A small contrastive audio-text model, trained from scratch: log mel input, text encoder width 128.
Rows from block 4 of the text encoder, named by matrix and row number. Rows with one number belong to one neuron. Each number is 200 + 40 x the weight over its row's rms, rounded and kept within 0 to 999. All counts start at 0.
# fc1: MLP up (text_encoder.blocks.4.mlp.fc1.weight, 512x128), inputs 43-85
# fc2: MLP down (text_encoder.blocks.4.mlp.fc2.weight, 128x512, transposed), outputs 43-85
fc1.87,233,206,208,300,93,204,209,254,219,115,221,199,216,146,194,181,181,266,186,238,263,183,174,187,217,271,203,169,172,226,145,234,145,180,229,205,127,164,196,192,267,238,174
fc1.88,147,298,263,165,128,286,237,158,241,187,228,239,164,177,180,172,206,238,213,234,195,165,219,262,202,175,166,209,212,230,228,223,229,194,180,240,222,222,201,269,201,228,208
fc1.89,165,199,293,159,173,224,199,203,155,288,209,198,177,214,265,175,263,176,151,171,246,147,213,219,208,183,202,200,205,210,190,152,210,131,197,133,248,223,261,207,166,154,178
fc1.90,121,211,204,188,176,196,167,182,134,180,268,305,167,148,229,183,155,176,265,257,226,149,170,304,187,141,239,226,227,192,248,196,243,243,225,203,219,239,220,191,170,173,238
fc1.91,237,179,95,186,165,163,121,148,226,198,206,209,231,296,166,206,218,275,195,159,108,171,235,214,208,194,210,246,239,157,208,140,210,216,207,196,216,237,218,200,203,251,228
fc1.92,208,260,183,193,120,189,180,132,157,209,181,219,190,207,198,266,148,161,209,205,225,158,216,192,169,230,248,173,220,131,185,203,163,205,252,195,210,186,144,143,175,189,171
fc1.93,198,157,209,211,193,252,220,130,160,215,213,201,234,135,252,235,181,257,140,149,219,196,189,190,146,261,230,168,250,242,179,202,113,248,164,241,193,180,221,183,215,105,206
fc1.94,255,210,185,176,158,260,157,177,152,165,227,212,218,202,272,147,165,195,143,175,195,200,160,216,124,257,282,197,242,159,206,171,266,181,187,262,228,169,209,244,139,162,209
fc1.95,204,151,221,267,175,228,264,201,160,223,200,229,209,189,214,184,168,223,261,198,209,188,219,239,203,126,211,266,202,172,189,211,309,173,180,222,148,76,131,163,179,202,206
fc1.96,247,255,122,221,211,193,144,182,185,236,214,215,231,175,189,244,232,192,169,193,185,155,233,155,160,224,152,188,245,220,214,246,216,211,161,250,256,205,276,278,270,129,213
fc1.97,178,168,244,171,160,246,205,152,255,180,176,197,186,203,178,204,190,223,219,149,315,265,225,226,229,154,85,174,173,246,179,179,190,229,248,150,178,231,123,156,242,225,252
fc1.98,307,187,213,213,236,169,143,210,255,234,277,165,263,194,219,204,176,172,176,160,135,221,209,177,217,198,180,187,193,174,198,121,195,191,187,208,195,219,214,206,151,169,135
fc1.99,243,197,193,185,213,168,221,236,224,248,132,189,145,245,109,214,163,226,217,178,222,150,195,214,165,239,171,202,191,243,197,154,191,229,188,161,239,241,178,129,202,161,237
fc1.100,188,208,191,139,199,251,159,93,172,235,165,201,294,220,144,199,233,219,193,170,197,183,134,166,203,161,163,277,229,174,173,223,203,189,172,209,179,225,184,172,159,157,230
fc1.101,273,182,181,196,229,199,197,180,242,157,222,226,212,215,205,146,170,261,172,197,154,166,109,171,173,211,296,218,273,229,198,240,196,196,195,227,264,209,194,190,244,168,190
fc1.102,223,156,181,155,242,157,244,235,193,181,233,207,225,229,262,147,112,178,215,166,212,279,114,205,116,246,229,244,115,249,163,205,177,263,222,179,247,170,178,260,159,101,240
fc1.103,174,219,207,160,242,248,206,128,186,209,126,192,237,253,191,186,229,185,189,88,221,183,180,209,198,205,232,226,190,209,198,220,262,240,228,191,254,214,179,196,102,201,208
fc1.104,185,212,204,142,178,199,157,149,242,220,223,156,236,200,156,160,232,270,255,250,211,102,177,219,293,223,189,155,161,189,146,176,189,240,152,192,189,202,176,195,164,168,217
fc1.105,221,191,191,188,274,201,150,213,161,124,266,247,189,210,137,212,185,189,222,207,197,159,224,186,252,236,254,190,292,188,222,277,239,212,157,204,279,123,193,210,152,154,223
fc1.106,275,193,252,157,183,178,144,241,224,187,141,176,147,179,233,216,255,188,136,175,169,203,242,235,136,172,182,156,218,203,179,167,201,217,164,208,287,189,176,256,172,184,181
fc1.107,202,270,170,131,156,217,140,213,171,190,237,255,191,236,195,299,232,243,175,188,199,226,286,183,243,203,256,176,175,208,170,239,308,217,183,219,200,215,185,244,199,144,237
fc1.108,264,199,194,178,221,213,142,174,126,189,164,193,177,273,206,211,225,208,245,241,122,193,241,212,138,169,202,245,173,274,207,180,230,216,258,238,195,241,136,288,194,214,183
fc1.109,184,126,238,166,229,192,226,158,203,272,185,250,107,167,179,167,145,232,174,255,270,156,196,253,136,282,171,254,232,189,199,245,194,205,221,187,219,232,274,160,227,228,213
fc1.110,195,177,170,206,258,249,205,181,106,215,209,97,165,214,196,283,183,233,132,262,203,198,178,151,254,307,213,146,274,216,186,202,220,269,233,224,178,194,178,205,189,242,183
fc1.111,220,164,219,201,179,222,215,207,245,178,215,212,220,175,198,170,208,242,129,209,211,288,161,179,131,214,169,170,129,265,235,153,205,215,187,302,169,216,196,158,142,201,170
fc1.112,201,169,166,182,154,160,180,195,169,250,240,210,212,287,160,199,205,233,212,292,170,168,168,149,160,193,205,233,214,204,109,230,191,242,178,244,244,224,146,136,157,134,220
fc1.113,203,121,210,152,127,217,151,281,173,171,182,234,169,164,190,289,234,235,224,193,225,284,183,199,168,231,132,254,145,192,198,180,226,129,217,220,159,155,227,177,215,187,208
fc1.114,207,237,184,213,151,256,176,227,118,218,182,132,160,263,213,166,179,249,179,228,285,222,169,125,179,245,224,188,188,236,220,241,165,201,287,211,170,220,156,265,193,207,259
fc1.115,207,175,246,178,204,140,163,184,162,188,243,165,182,204,282,234,177,233,219,164,218,164,142,242,178,202,190,213,228,162,177,79,236,202,158,150,208,183,129,228,154,167,237
fc1.116,232,167,129,162,204,214,103,234,170,212,195,228,137,199,225,187,272,239,247,111,261,292,155,182,239,171,139,249,228,246,230,180,242,177,189,172,166,192,215,195,234,150,217
fc1.117,196,124,210,248,252,287,189,196,165,125,251,177,193,111,261,161,238,226,243,221,238,214,153,194,213,193,159,198,260,201,235,239,223,176,222,237,172,171,189,234,195,156,285
fc1.118,250,216,150,204,207,150,159,191,174,225,118,143,225,173,171,180,177,245,231,260,210,195,204,301,262,163,253,204,188,150,252,186,226,201,199,177,142,178,167,200,251,129,118
fc1.119,169,217,230,183,142,158,299,281,211,169,191,285,220,257,237,163,205,212,204,195,214,200,228,149,213,286,188,180,185,166,265,251,256,205,245,254,202,180,209,202,219,219,271
fc1.120,251,237,268,270,155,185,190,112,177,208,239,235,172,248,123,126,259,223,224,173,166,205,238,270,219,145,197,245,214,217,172,139,177,186,194,242,227,224,156,205,168,190,266
fc1.121,202,219,165,245,252,171,173,108,212,253,168,172,138,201,178,159,239,236,219,139,201,202,138,200,84,150,165,130,161,222,205,249,199,270,134,167,269,237,235,214,112,205,204
fc1.122,267,208,219,236,181,261,146,152,190,285,204,258,218,173,166,178,147,272,228,206,185,215,173,198,246,182,264,169,279,243,172,198,219,256,203,291,238,182,235,206,198,155,260
fc1.123,199,217,179,208,200,226,203,281,265,234,201,232,218,226,194,235,196,150,222,265,222,273,210,219,260,243,184,203,175,283,156,205,236,225,159,184,170,174,237,244,274,289,273
fc1.124,183,238,109,143,147,243,237,186,154,218,191,231,240,215,201,275,215,247,271,166,246,167,227,189,245,280,203,242,150,221,172,235,169,215,208,234,198,246,189,205,177,152,204
fc1.125,220,162,172,222,168,176,186,181,176,221,231,196,175,245,216,177,194,110,187,213,217,207,161,353,97,224,181,247,194,169,229,228,283,205,199,215,242,245,213,193,205,239,183
fc1.126,195,130,221,130,226,168,163,103,236,255,185,227,174,191,246,192,171,184,184,202,261,151,209,290,265,258,216,251,190,157,214,213,170,196,226,220,226,248,181,223,168,153,135
fc1.127,179,177,158,106,201,223,196,186,302,200,164,304,222,261,159,136,222,207,192,143,216,155,175,169,224,167,208,208,161,146,206,134,196,218,168,149,198,209,204,266,165,194,227
fc1.128,211,138,217,208,172,225,210,218,156,197,200,183,186,236,239,224,174,184,183,280,192,165,125,165,223,151,207,195,147,222,177,211,168,145,214,229,176,171,174,240,176,140,188
fc1.129,182,238,135,139,178,259,217,207,189,208,232,236,217,194,266,193,218,233,188,162,144,154,258,188,200,175,186,156,170,155,274,168,101,284,200,230,246,181,155,281,155,206,210
fc1.130,173,262,227,235,202,134,229,256,182,241,220,314,241,316,210,180,157,169,191,273,241,153,180,223,235,245,193,194,256,137,202,150,259,258,169,170,197,246,184,200,129,189,214
fc1.131,260,181,190,240,175,231,261,239,133,237,195,183,214,232,190,223,199,172,167,201,223,239,228,112,200,241,206,187,208,154,243,301,169,153,237,160,177,218,220,113,185,177,173
fc1.132,174,214,92,206,199,235,136,158,231,152,238,240,158,228,85,179,286,191,268,177,139,161,174,215,232,247,220,172,232,219,209,132,189,214,232,218,247,230,245,187,168,223,204
fc1.133,256,197,182,202,203,197,223,216,213,155,125,230,200,203,153,238,140,229,210,203,245,125,239,266,201,191,226,262,79,188,205,175,137,230,201,225,234,155,263,215,221,217,209
fc1.134,206,120,225,110,125,209,225,226,163,192,245,271,159,178,265,142,170,194,206,196,188,206,181,247,215,182,190,234,199,209,259,140,263,201,254,192,172,207,250,215,174,250,181
fc1.135,193,170,124,256,233,176,173,207,135,197,177,213,155,198,170,181,229,276,291,173,214,242,254,292,253,90,122,205,183,236,281,167,230,212,260,226,225,202,238,169,199,203,181
fc1.136,277,169,176,172,161,209,141,178,222,264,217,262,228,246,166,239,214,199,199,208,296,213,146,207,159,183,243,179,225,251,213,172,225,152,190,180,201,193,222,145,225,204,179
fc1.137,224,148,264,254,190,183,214,153,195,167,191,197,199,213,218,260,220,180,140,255,244,308,241,243,222,208,199,167,250,187,223,245,282,222,134,83,184,211,162,226,165,199,283
fc1.138,197,233,126,209,229,262,253,174,238,238,136,225,213,197,226,207,207,319,197,190,221,211,148,142,187,234,228,163,161,204,231,185,184,185,320,219,75,166,217,300,206,227,143
fc1.139,129,102,283,124,190,149,182,153,248,211,212,177,193,245,201,180,186,163,267,230,174,239,167,215,170,200,166,170,219,140,223,194,129,180,182,173,236,237,204,249,128,224,204
fc1.140,222,155,256,187,77,121,155,215,233,259,148,277,198,179,220,173,170,236,244,246,215,246,231,221,232,176,204,162,260,217,182,178,176,203,214,201,218,134,176,226,191,172,211
fc1.141,159,176,166,131,209,162,116,171,119,230,217,210,199,208,204,206,226,249,136,134,219,163,129,183,165,165,211,209,224,127,191,178,194,203,137,162,175,180,240,233,144,221,194
fc1.142,179,206,210,168,211,117,152,150,260,264,199,157,175,183,190,183,149,246,173,190,264,271,128,202,192,187,122,223,173,302,323,153,203,143,199,240,258,251,280,148,184,188,146
fc1.143,224,143,207,217,173,104,123,298,232,215,172,193,186,163,197,183,220,229,211,227,246,239,178,185,206,187,142,210,127,207,231,205,233,203,209,217,209,200,241,194,166,193,246
fc1.144,224,220,167,189,170,162,208,143,183,123,152,138,108,213,151,197,282,188,246,259,244,235,249,207,199,261,247,245,151,201,236,172,247,148,159,234,184,220,192,183,189,205,215
fc1.145,226,173,179,148,269,212,152,155,155,169,170,189,185,197,210,244,202,189,148,107,226,205,200,91,201,178,238,162,276,121,230,134,226,178,196,273,199,179,207,182,157,143,199
fc1.146,149,194,210,179,176,173,239,236,229,223,207,280,159,211,199,169,242,259,189,185,156,184,232,276,213,191,204,267,250,179,242,156,298,125,193,130,152,238,166,250,187,210,147
fc1.147,124,171,257,212,205,195,196,137,154,216,183,224,188,195,146,264,154,211,186,220,189,148,213,230,203,171,205,232,306,163,211,111,205,254,185,150,209,145,185,256,205,277,280
fc1.148,256,167,190,189,156,254,241,160,215,148,232,245,189,239,160,209,243,186,218,278,200,180,182,225,191,205,209,223,196,171,197,219,220,247,209,198,184,260,189,214,275,168,190
fc1.149,141,277,167,225,186,149,193,268,264,211,123,234,156,241,180,132,193,222,158,153,160,224,221,173,234,181,202,119,137,277,242,227,273,204,223,163,175,183,246,240,180,176,200
fc1.150,200,141,187,255,264,148,218,167,250,157,186,216,189,215,136,211,229,207,126,152,264,200,240,191,197,166,177,170,232,239,204,157,202,164,165,190,209,156,177,219,207,260,141
fc1.151,270,205,237,201,192,201,135,194,186,200,172,198,187,277,229,202,192,198,279,155,241,198,217,178,216,252,220,158,222,177,256,256,313,265,255,254,206,208,164,260,144,203,258
fc1.152,247,251,243,264,129,245,200,195,209,179,229,215,192,152,235,233,209,211,221,260,215,209,233,227,199,204,170,159,186,149,193,204,162,243,249,243,167,177,210,235,194,186,204
fc1.153,249,211,222,200,225,190,308,278,127,145,265,249,205,143,198,234,176,156,173,214,145,177,191,231,221,274,237,197,222,189,166,193,176,172,203,184,210,186,183,272,193,121,202
fc1.154,178,233,194,109,203,156,195,193,223,209,223,222,161,203,152,212,196,179,163,239,225,182,179,163,152,217,123,186,127,261,189,146,217,200,157,191,243,212,247,176,190,189,205
fc1.155,126,147,173,224,213,230,189,192,203,226,179,225,180,178,177,213,153,306,209,187,265,201,155,230,273,173,191,250,206,132,119,207,163,193,157,161,230,196,216,150,145,238,173
fc1.156,196,150,182,115,170,177,255,210,199,226,168,265,217,175,208,174,178,193,164,227,271,234,202,195,189,211,140,240,170,241,196,263,261,210,205,178,157,219,159,262,243,138,191
fc1.157,180,164,211,151,215,182,202,156,168,170,122,219,175,280,211,233,132,173,206,171,193,219,258,199,201,154,180,199,246,248,315,196,174,207,165,210,197,185,265,253,185,177,165
fc1.158,248,295,221,201,161,154,228,191,206,104,243,293,176,215,135,196,197,130,212,138,166,232,208,194,150,231,247,241,194,248,207,177,170,189,191,108,180,217,189,160,216,160,227
fc1.159,232,151,130,222,175,181,194,187,252,141,189,164,175,215,199,248,121,161,264,199,249,273,226,208,291,235,210,207,191,182,190,239,156,220,187,235,211,215,180,218,169,252,203
fc1.160,163,179,167,242,202,187,94,252,195,193,173,157,216,224,234,182,225,181,227,174,296,219,169,180,245,212,171,183,165,257,240,213,237,218,110,236,198,186,118,144,261,196,198
fc1.161,181,203,187,235,181,216,200,161,326,237,238,197,171,208,271,184,213,145,198,235,277,224,224,262,202,250,214,158,266,220,182,191,259,161,179,247,243,221,209,235,149,204,135
fc2.87,198,204,182,180,325,171,134,139,233,230,194,221,200,156,166,205,234,153,206,107,171,252,196,173,251,246,194,199,206,215,266,238,194,198,181,123,254,144,253,170,168,236,143
fc2.88,221,193,203,146,202,125,156,180,218,244,131,164,207,242,256,192,254,291,179,186,289,249,261,145,162,206,222,149,144,184,178,208,184,195,168,207,208,223,187,176,242,189,183
fc2.89,208,175,186,142,158,214,203,232,262,151,209,185,252,209,122,217,192,172,248,263,247,213,224,157,236,156,219,170,177,282,242,243,195,180,231,179,165,77,108,212,248,272,202
fc2.90,218,225,169,259,224,204,212,256,268,209,157,125,189,237,214,235,208,246,200,155,219,253,173,100,197,224,149,165,212,176,205,175,168,142,162,217,135,181,121,240,219,208,148
fc2.91,212,136,312,186,172,238,227,288,199,216,169,139,200,118,204,181,163,205,251,234,261,173,186,168,178,155,213,202,158,211,215,261,195,241,162,225,182,194,192,168,174,144,201
fc2.92,179,179,210,210,294,221,240,264,338,183,225,206,161,225,196,165,243,239,225,170,212,229,143,220,211,204,162,247,158,255,149,209,231,226,172,253,233,172,194,190,197,232,198
fc2.93,247,261,205,215,200,210,128,229,180,260,175,227,112,222,207,205,185,199,168,230,149,245,195,177,259,170,174,234,188,127,213,180,258,247,215,142,218,189,199,193,206,306,193
fc2.94,142,209,224,201,208,184,220,144,267,273,167,165,215,118,150,271,130,133,227,257,196,190,149,178,253,191,133,181,228,237,239,197,198,193,183,198,126,180,142,210,212,268,202
fc2.95,270,210,224,279,226,196,191,133,189,227,194,212,189,191,253,111,213,160,242,176,197,166,235,217,193,262,137,217,128,215,262,213,166,176,159,178,182,252,229,221,239,196,125
fc2.96,207,217,271,179,213,180,214,208,201,195,169,134,164,204,245,210,144,210,171,205,223,176,167,273,181,238,226,208,194,157,174,209,217,185,287,154,135,171,132,111,210,288,218
fc2.97,162,241,163,214,180,126,236,235,143,246,241,200,215,180,154,228,208,188,188,260,156,156,222,198,252,218,236,255,218,129,218,172,210,234,184,210,205,162,262,216,231,239,119
fc2.98,101,213,167,203,200,194,232,195,170,195,163,253,208,228,152,212,240,182,207,229,218,182,171,221,177,220,196,270,213,138,242,260,193,249,223,201,163,220,157,176,161,133,203
fc2.99,164,230,225,173,159,236,154,202,117,185,272,202,213,167,210,226,230,221,216,222,199,203,190,217,253,156,252,190,189,149,243,190,198,235,244,239,131,154,252,221,184,228,152
fc2.100,187,170,237,288,192,152,199,295,233,177,184,214,140,253,225,157,189,175,275,206,149,217,219,227,178,250,244,163,170,257,246,173,209,205,141,196,246,185,160,201,190,207,180
fc2.101,204,203,214,203,268,169,217,212,244,225,109,164,118,195,239,184,195,197,213,185,93,180,213,216,191,141,198,187,188,197,250,171,139,227,223,182,243,222,203,164,192,183,155
fc2.102,155,251,283,239,186,235,147,205,187,194,131,215,170,172,158,230,278,196,190,265,197,176,257,160,246,191,139,202,250,158,227,210,187,195,142,198,239,252,203,221,263,251,204
fc2.103,238,228,211,262,235,200,208,280,242,208,274,198,188,263,189,170,220,180,244,270,224,242,233,162,235,230,198,174,211,140,180,181,123,187,222,129,126,235,213,165,243,182,175
fc2.104,136,172,227,282,231,208,203,276,194,166,173,197,161,176,198,173,164,228,279,211,202,287,212,164,163,178,155,180,203,265,251,143,249,241,207,194,178,194,209,227,241,279,127
fc2.105,144,235,225,212,174,217,205,181,222,255,211,212,187,214,258,178,216,232,210,195,157,225,173,207,181,261,165,230,94,83,178,135,176,130,200,263,143,240,228,226,161,237,161
fc2.106,110,188,181,202,188,167,252,212,184,259,252,196,260,179,191,190,134,228,226,194,226,165,173,186,192,211,173,241,182,93,215,186,200,240,216,166,129,203,218,153,187,230,208
fc2.107,215,147,244,239,147,137,204,213,165,251,175,171,274,197,185,174,159,142,198,217,208,117,139,163,134,207,179,225,236,187,225,155,71,199,207,201,218,224,202,242,182,226,160
fc2.108,193,185,211,192,250,213,268,178,276,188,201,186,258,165,182,213,185,138,164,177,215,192,147,127,285,254,220,183,262,72,146,184,191,169,264,242,187,226,201,195,219,208,227
fc2.109,199,215,123,99,175,272,205,220,217,187,230,166,284,213,171,253,292,240,228,172,157,204,186,162,244,187,269,143,186,249,218,152,203,230,180,185,229,173,154,220,112,228,158
fc2.110,200,222,249,234,188,178,163,165,257,217,252,161,225,211,190,86,239,160,274,137,160,196,215,239,158,136,135,224,113,180,234,163,223,161,178,276,186,170,239,212,174,273,257
fc2.111,220,138,199,196,70,218,233,221,238,128,192,232,134,264,298,191,270,181,244,216,221,202,160,193,160,214,222,228,198,169,241,232,185,186,185,189,171,259,227,146,200,258,234
fc2.112,227,138,201,114,253,194,170,243,208,82,125,276,156,209,244,244,193,130,188,158,222,224,222,222,176,181,202,256,273,205,276,192,200,178,204,216,188,195,165,211,176,274,223
fc2.113,243,201,221,235,174,219,198,154,170,162,206,223,208,161,197,249,197,326,157,237,231,161,237,249,201,274,128,170,140,189,206,192,228,218,276,246,151,224,205,212,190,241,181
fc2.114,198,217,135,219,242,274,193,151,195,186,170,221,185,195,171,188,209,187,167,241,267,182,192,147,222,232,211,206,103,221,238,152,219,195,184,168,183,184,216,179,239,229,204
fc2.115,172,222,153,302,207,269,227,269,173,264,233,260,256,170,197,196,179,195,250,195,191,163,194,289,274,159,138,165,176,216,173,204,256,200,191,225,189,198,124,235,248,206,224
fc2.116,187,198,188,201,218,222,235,163,180,174,255,175,225,224,187,141,156,167,194,302,183,147,236,179,166,217,223,138,214,132,260,285,175,234,165,221,190,243,209,231,157,284,214
fc2.117,182,223,214,249,255,169,208,257,162,175,215,174,291,283,182,266,226,149,170,182,202,196,207,191,92,210,159,258,298,112,196,174,232,206,191,262,166,99,202,160,218,199,164
fc2.118,174,192,199,224,219,132,229,255,210,176,267,272,143,222,328,201,186,163,202,175,253,183,236,202,205,203,138,236,169,181,147,222,183,178,168,182,262,191,233,318,205,260,173
fc2.119,201,90,171,261,198,234,108,213,160,169,218,203,327,189,214,253,207,274,207,163,210,261,213,211,239,170,203,246,170,246,205,191,89,177,150,172,190,217,227,150,143,206,190
fc2.120,155,157,119,145,215,221,200,230,223,181,194,228,222,127,284,286,202,200,204,141,251,179,240,136,100,253,233,169,187,105,169,223,167,194,219,207,147,258,185,200,212,184,214
fc2.121,217,171,218,105,160,255,229,279,233,192,332,207,252,255,269,179,214,197,169,296,248,190,205,209,205,238,180,190,158,189,257,203,191,183,216,194,155,235,247,166,225,168,233
fc2.122,194,170,190,141,176,239,158,277,198,200,228,161,233,178,222,192,241,156,252,201,213,129,180,231,197,204,97,197,183,166,216,242,184,105,200,190,137,200,157,211,190,196,158
fc2.123,216,212,202,181,194,167,214,126,99,152,135,186,226,156,182,156,200,217,195,188,247,165,147,239,172,149,220,255,164,174,273,262,178,116,248,179,167,231,194,189,138,176,126
fc2.124,169,169,226,223,232,197,183,187,234,192,143,181,175,256,163,164,165,187,123,218,209,225,169,183,170,147,234,178,245,208,257,217,193,230,213,192,181,135,253,237,229,252,196
fc2.125,149,212,143,208,317,172,252,206,121,204,180,247,237,203,284,240,251,263,246,214,193,218,229,183,206,210,188,147,177,164,143,219,150,216,184,242,175,187,197,208,174,175,223
fc2.126,256,249,195,194,171,123,192,200,191,174,121,217,213,247,171,225,225,237,158,259,140,235,256,207,131,111,205,181,156,190,170,170,228,138,236,212,212,181,198,103,215,190,213
fc2.127,277,236,241,217,175,147,200,181,130,167,224,179,220,164,260,269,178,200,154,239,189,247,178,174,185,225,193,169,264,227,188,277,190,137,222,199,208,157,177,129,190,181,200
fc2.128,243,143,182,231,199,200,210,119,267,195,209,215,272,183,218,267,189,188,232,109,210,219,220,197,245,247,239,140,275,183,288,185,249,236,173,184,166,256,131,207,212,259,209
fc2.129,208,159,250,251,237,152,183,190,195,228,146,184,131,222,198,180,200,226,179,226,245,212,221,255,206,182,250,226,221,243,121,257,236,142,206,236,137,201,191,80,303,195,184
fc2.130,214,202,153,181,218,233,161,220,155,113,215,159,306,133,204,241,294,192,218,180,189,245,155,143,136,186,157,211,234,196,189,197,166,210,137,224,214,85,239,194,270,164,173
fc2.131,206,184,234,198,189,199,213,235,199,196,227,208,214,198,195,105,269,251,203,219,210,223,256,279,213,203,212,249,211,277,225,154,189,255,165,242,181,159,217,244,201,235,225
fc2.132,210,180,262,167,223,257,255,134,238,247,212,135,220,135,247,245,186,162,106,239,299,196,150,221,197,197,205,175,243,230,210,241,291,139,246,222,198,213,116,187,160,207,205
fc2.133,221,216,225,180,170,130,200,200,201,244,207,173,229,216,217,134,213,232,229,249,159,251,169,213,179,231,183,180,243,199,155,149,267,166,201,190,170,214,131,173,228,182,195
fc2.134,226,215,206,252,196,219,175,236,220,206,81,140,202,168,148,197,244,204,149,183,213,168,242,190,195,192,180,179,163,165,235,178,181,149,169,182,258,180,143,153,191,216,198
fc2.135,206,209,228,160,188,175,213,182,214,209,163,217,245,120,239,158,198,132,147,247,217,166,199,156,150,291,233,167,182,108,134,197,202,209,140,184,223,191,187,233,253,114,221
fc2.136,265,171,216,114,226,193,207,186,313,189,288,221,152,185,175,230,237,164,232,175,194,269,158,239,210,174,210,193,183,237,268,205,126,203,227,209,173,244,207,186,167,216,170
fc2.137,187,190,153,217,209,252,116,204,168,288,280,147,181,179,209,201,174,209,222,159,211,140,191,181,197,228,208,257,175,218,173,175,145,174,268,249,190,144,310,212,224,263,127
fc2.138,236,205,271,210,175,158,231,207,190,179,259,266,192,242,179,157,196,119,161,231,184,202,174,182,237,260,156,205,231,232,190,233,218,144,138,228,247,233,208,132,232,174,237
fc2.139,234,282,157,234,249,186,177,249,183,218,260,197,236,169,243,217,236,287,133,220,219,165,174,214,185,203,226,203,179,310,229,165,221,215,162,141,206,194,202,202,203,208,144
fc2.140,144,214,156,246,220,169,132,211,173,144,281,220,263,200,227,239,231,169,177,202,215,185,226,182,175,167,187,166,156,183,239,87,174,104,137,236,201,250,273,191,216,228,138
fc2.141,210,205,217,175,155,226,166,232,223,193,200,179,187,164,249,190,105,222,216,299,196,191,194,241,205,220,239,216,210,260,228,151,159,189,279,200,244,189,153,238,160,138,170
fc2.142,183,191,168,112,157,182,210,217,231,141,176,258,140,133,197,190,272,256,182,218,228,176,338,176,214,221,244,221,175,144,211,210,216,217,170,169,188,217,204,240,179,221,178
fc2.143,187,236,207,210,209,158,139,176,202,247,159,174,228,197,186,216,200,198,182,164,151,198,219,221,299,241,173,308,169,210,186,130,199,213,174,287,170,98,266,195,164,191,116
fc2.144,218,115,208,182,190,218,183,174,159,224,224,192,167,302,229,177,257,286,205,232,204,195,135,166,138,159,241,122,203,227,254,131,134,211,257,176,150,241,249,214,167,258,122
fc2.145,212,189,223,212,167,146,200,221,183,218,294,229,233,252,238,207,128,197,211,297,163,223,217,316,211,251,163,205,178,291,198,258,205,204,254,156,163,171,187,228,182,254,185
fc2.146,153,227,188,234,142,209,266,148,215,176,161,146,209,219,238,232,179,190,225,250,181,202,240,143,224,144,197,124,166,196,269,222,150,236,236,262,255,200,234,139,192,170,219
fc2.147,257,252,162,229,194,208,174,214,177,166,190,104,177,115,212,124,207,215,189,209,170,238,164,215,219,158,206,153,119,237,193,216,209,160,250,242,203,284,194,125,212,209,163
fc2.148,140,230,182,186,189,228,227,207,230,236,164,146,192,125,280,262,185,168,193,129,236,234,190,192,208,174,237,147,177,228,212,175,228,200,220,231,220,220,168,174,202,174,149
fc2.149,252,121,273,201,156,166,234,207,173,176,267,241,312,153,165,237,231,203,212,254,247,167,186,184,189,250,248,272,186,172,228,237,154,162,145,175,229,216,169,208,216,161,191
fc2.150,198,193,208,190,174,143,139,167,179,238,210,139,198,202,169,217,192,204,260,229,199,198,174,126,197,240,214,154,99,207,152,216,191,184,226,194,210,260,235,240,237,149,192
fc2.151,142,162,207,187,255,246,219,171,173,200,231,246,295,244,178,193,226,232,154,181,243,175,211,181,174,117,172,255,201,197,103,194,97,189,172,207,168,221,223,217,131,174,229
fc2.152,183,203,176,175,254,166,189,206,200,267,201,238,172,309,218,206,141,212,172,157,183,252,193,174,172,129,183,241,232,242,209,187,208,202,132,193,215,243,228,178,152,133,178
fc2.153,167,175,215,277,208,208,116,86,254,209,186,147,132,245,166,166,236,207,208,141,219,186,198,160,197,142,179,238,181,176,229,155,241,192,161,227,203,256,250,135,173,250,208
fc2.154,221,136,241,195,193,245,217,234,196,241,187,225,237,178,206,213,207,240,241,124,167,237,310,226,243,225,225,127,218,147,229,228,225,215,259,225,284,167,140,221,152,264,188
fc2.155,228,219,237,159,188,169,188,215,182,206,209,173,198,192,201,180,191,193,152,251,149,194,214,157,121,271,203,121,152,179,281,137,229,212,188,235,216,203,190,232,206,223,230
fc2.156,213,259,247,283,207,192,145,143,274,203,158,189,253,207,172,190,205,202,212,178,164,263,175,217,294,183,224,205,219,165,234,110,177,200,192,148,276,260,236,126,147,274,178
fc2.157,202,268,240,253,171,168,192,193,204,219,241,196,292,129,211,143,232,219,225,214,243,166,127,277,180,235,235,222,213,131,122,200,249,187,123,185,220,238,115,134,251,196,200
fc2.158,169,178,189,188,178,256,196,204,215,219,137,144,170,156,257,257,249,260,203,273,205,154,197,189,187,188,131,209,227,149,144,220,184,232,227,149,232,207,226,178,188,237,130
fc2.159,204,236,208,170,262,203,202,161,174,192,246,273,254,208,145,208,307,218,186,242,164,213,196,239,132,133,172,228,214,248,221,179,260,188,210,164,136,194,215,189,221,143,191
fc2.160,203,257,202,140,266,191,217,163,221,247,161,241,164,237,155,195,151,213,185,148,183,210,221,188,182,201,278,179,155,209,223,212,173,217,227,160,206,152,210,176,199,251,177
fc2.161,210,219,150,218,264,175,291,202,151,191,164,226,187,220,169,167,143,211,109,187,266,212,151,184,190,179,218,236,199,203,240,252,114,242,189,176,175,220,261,169,217,208,238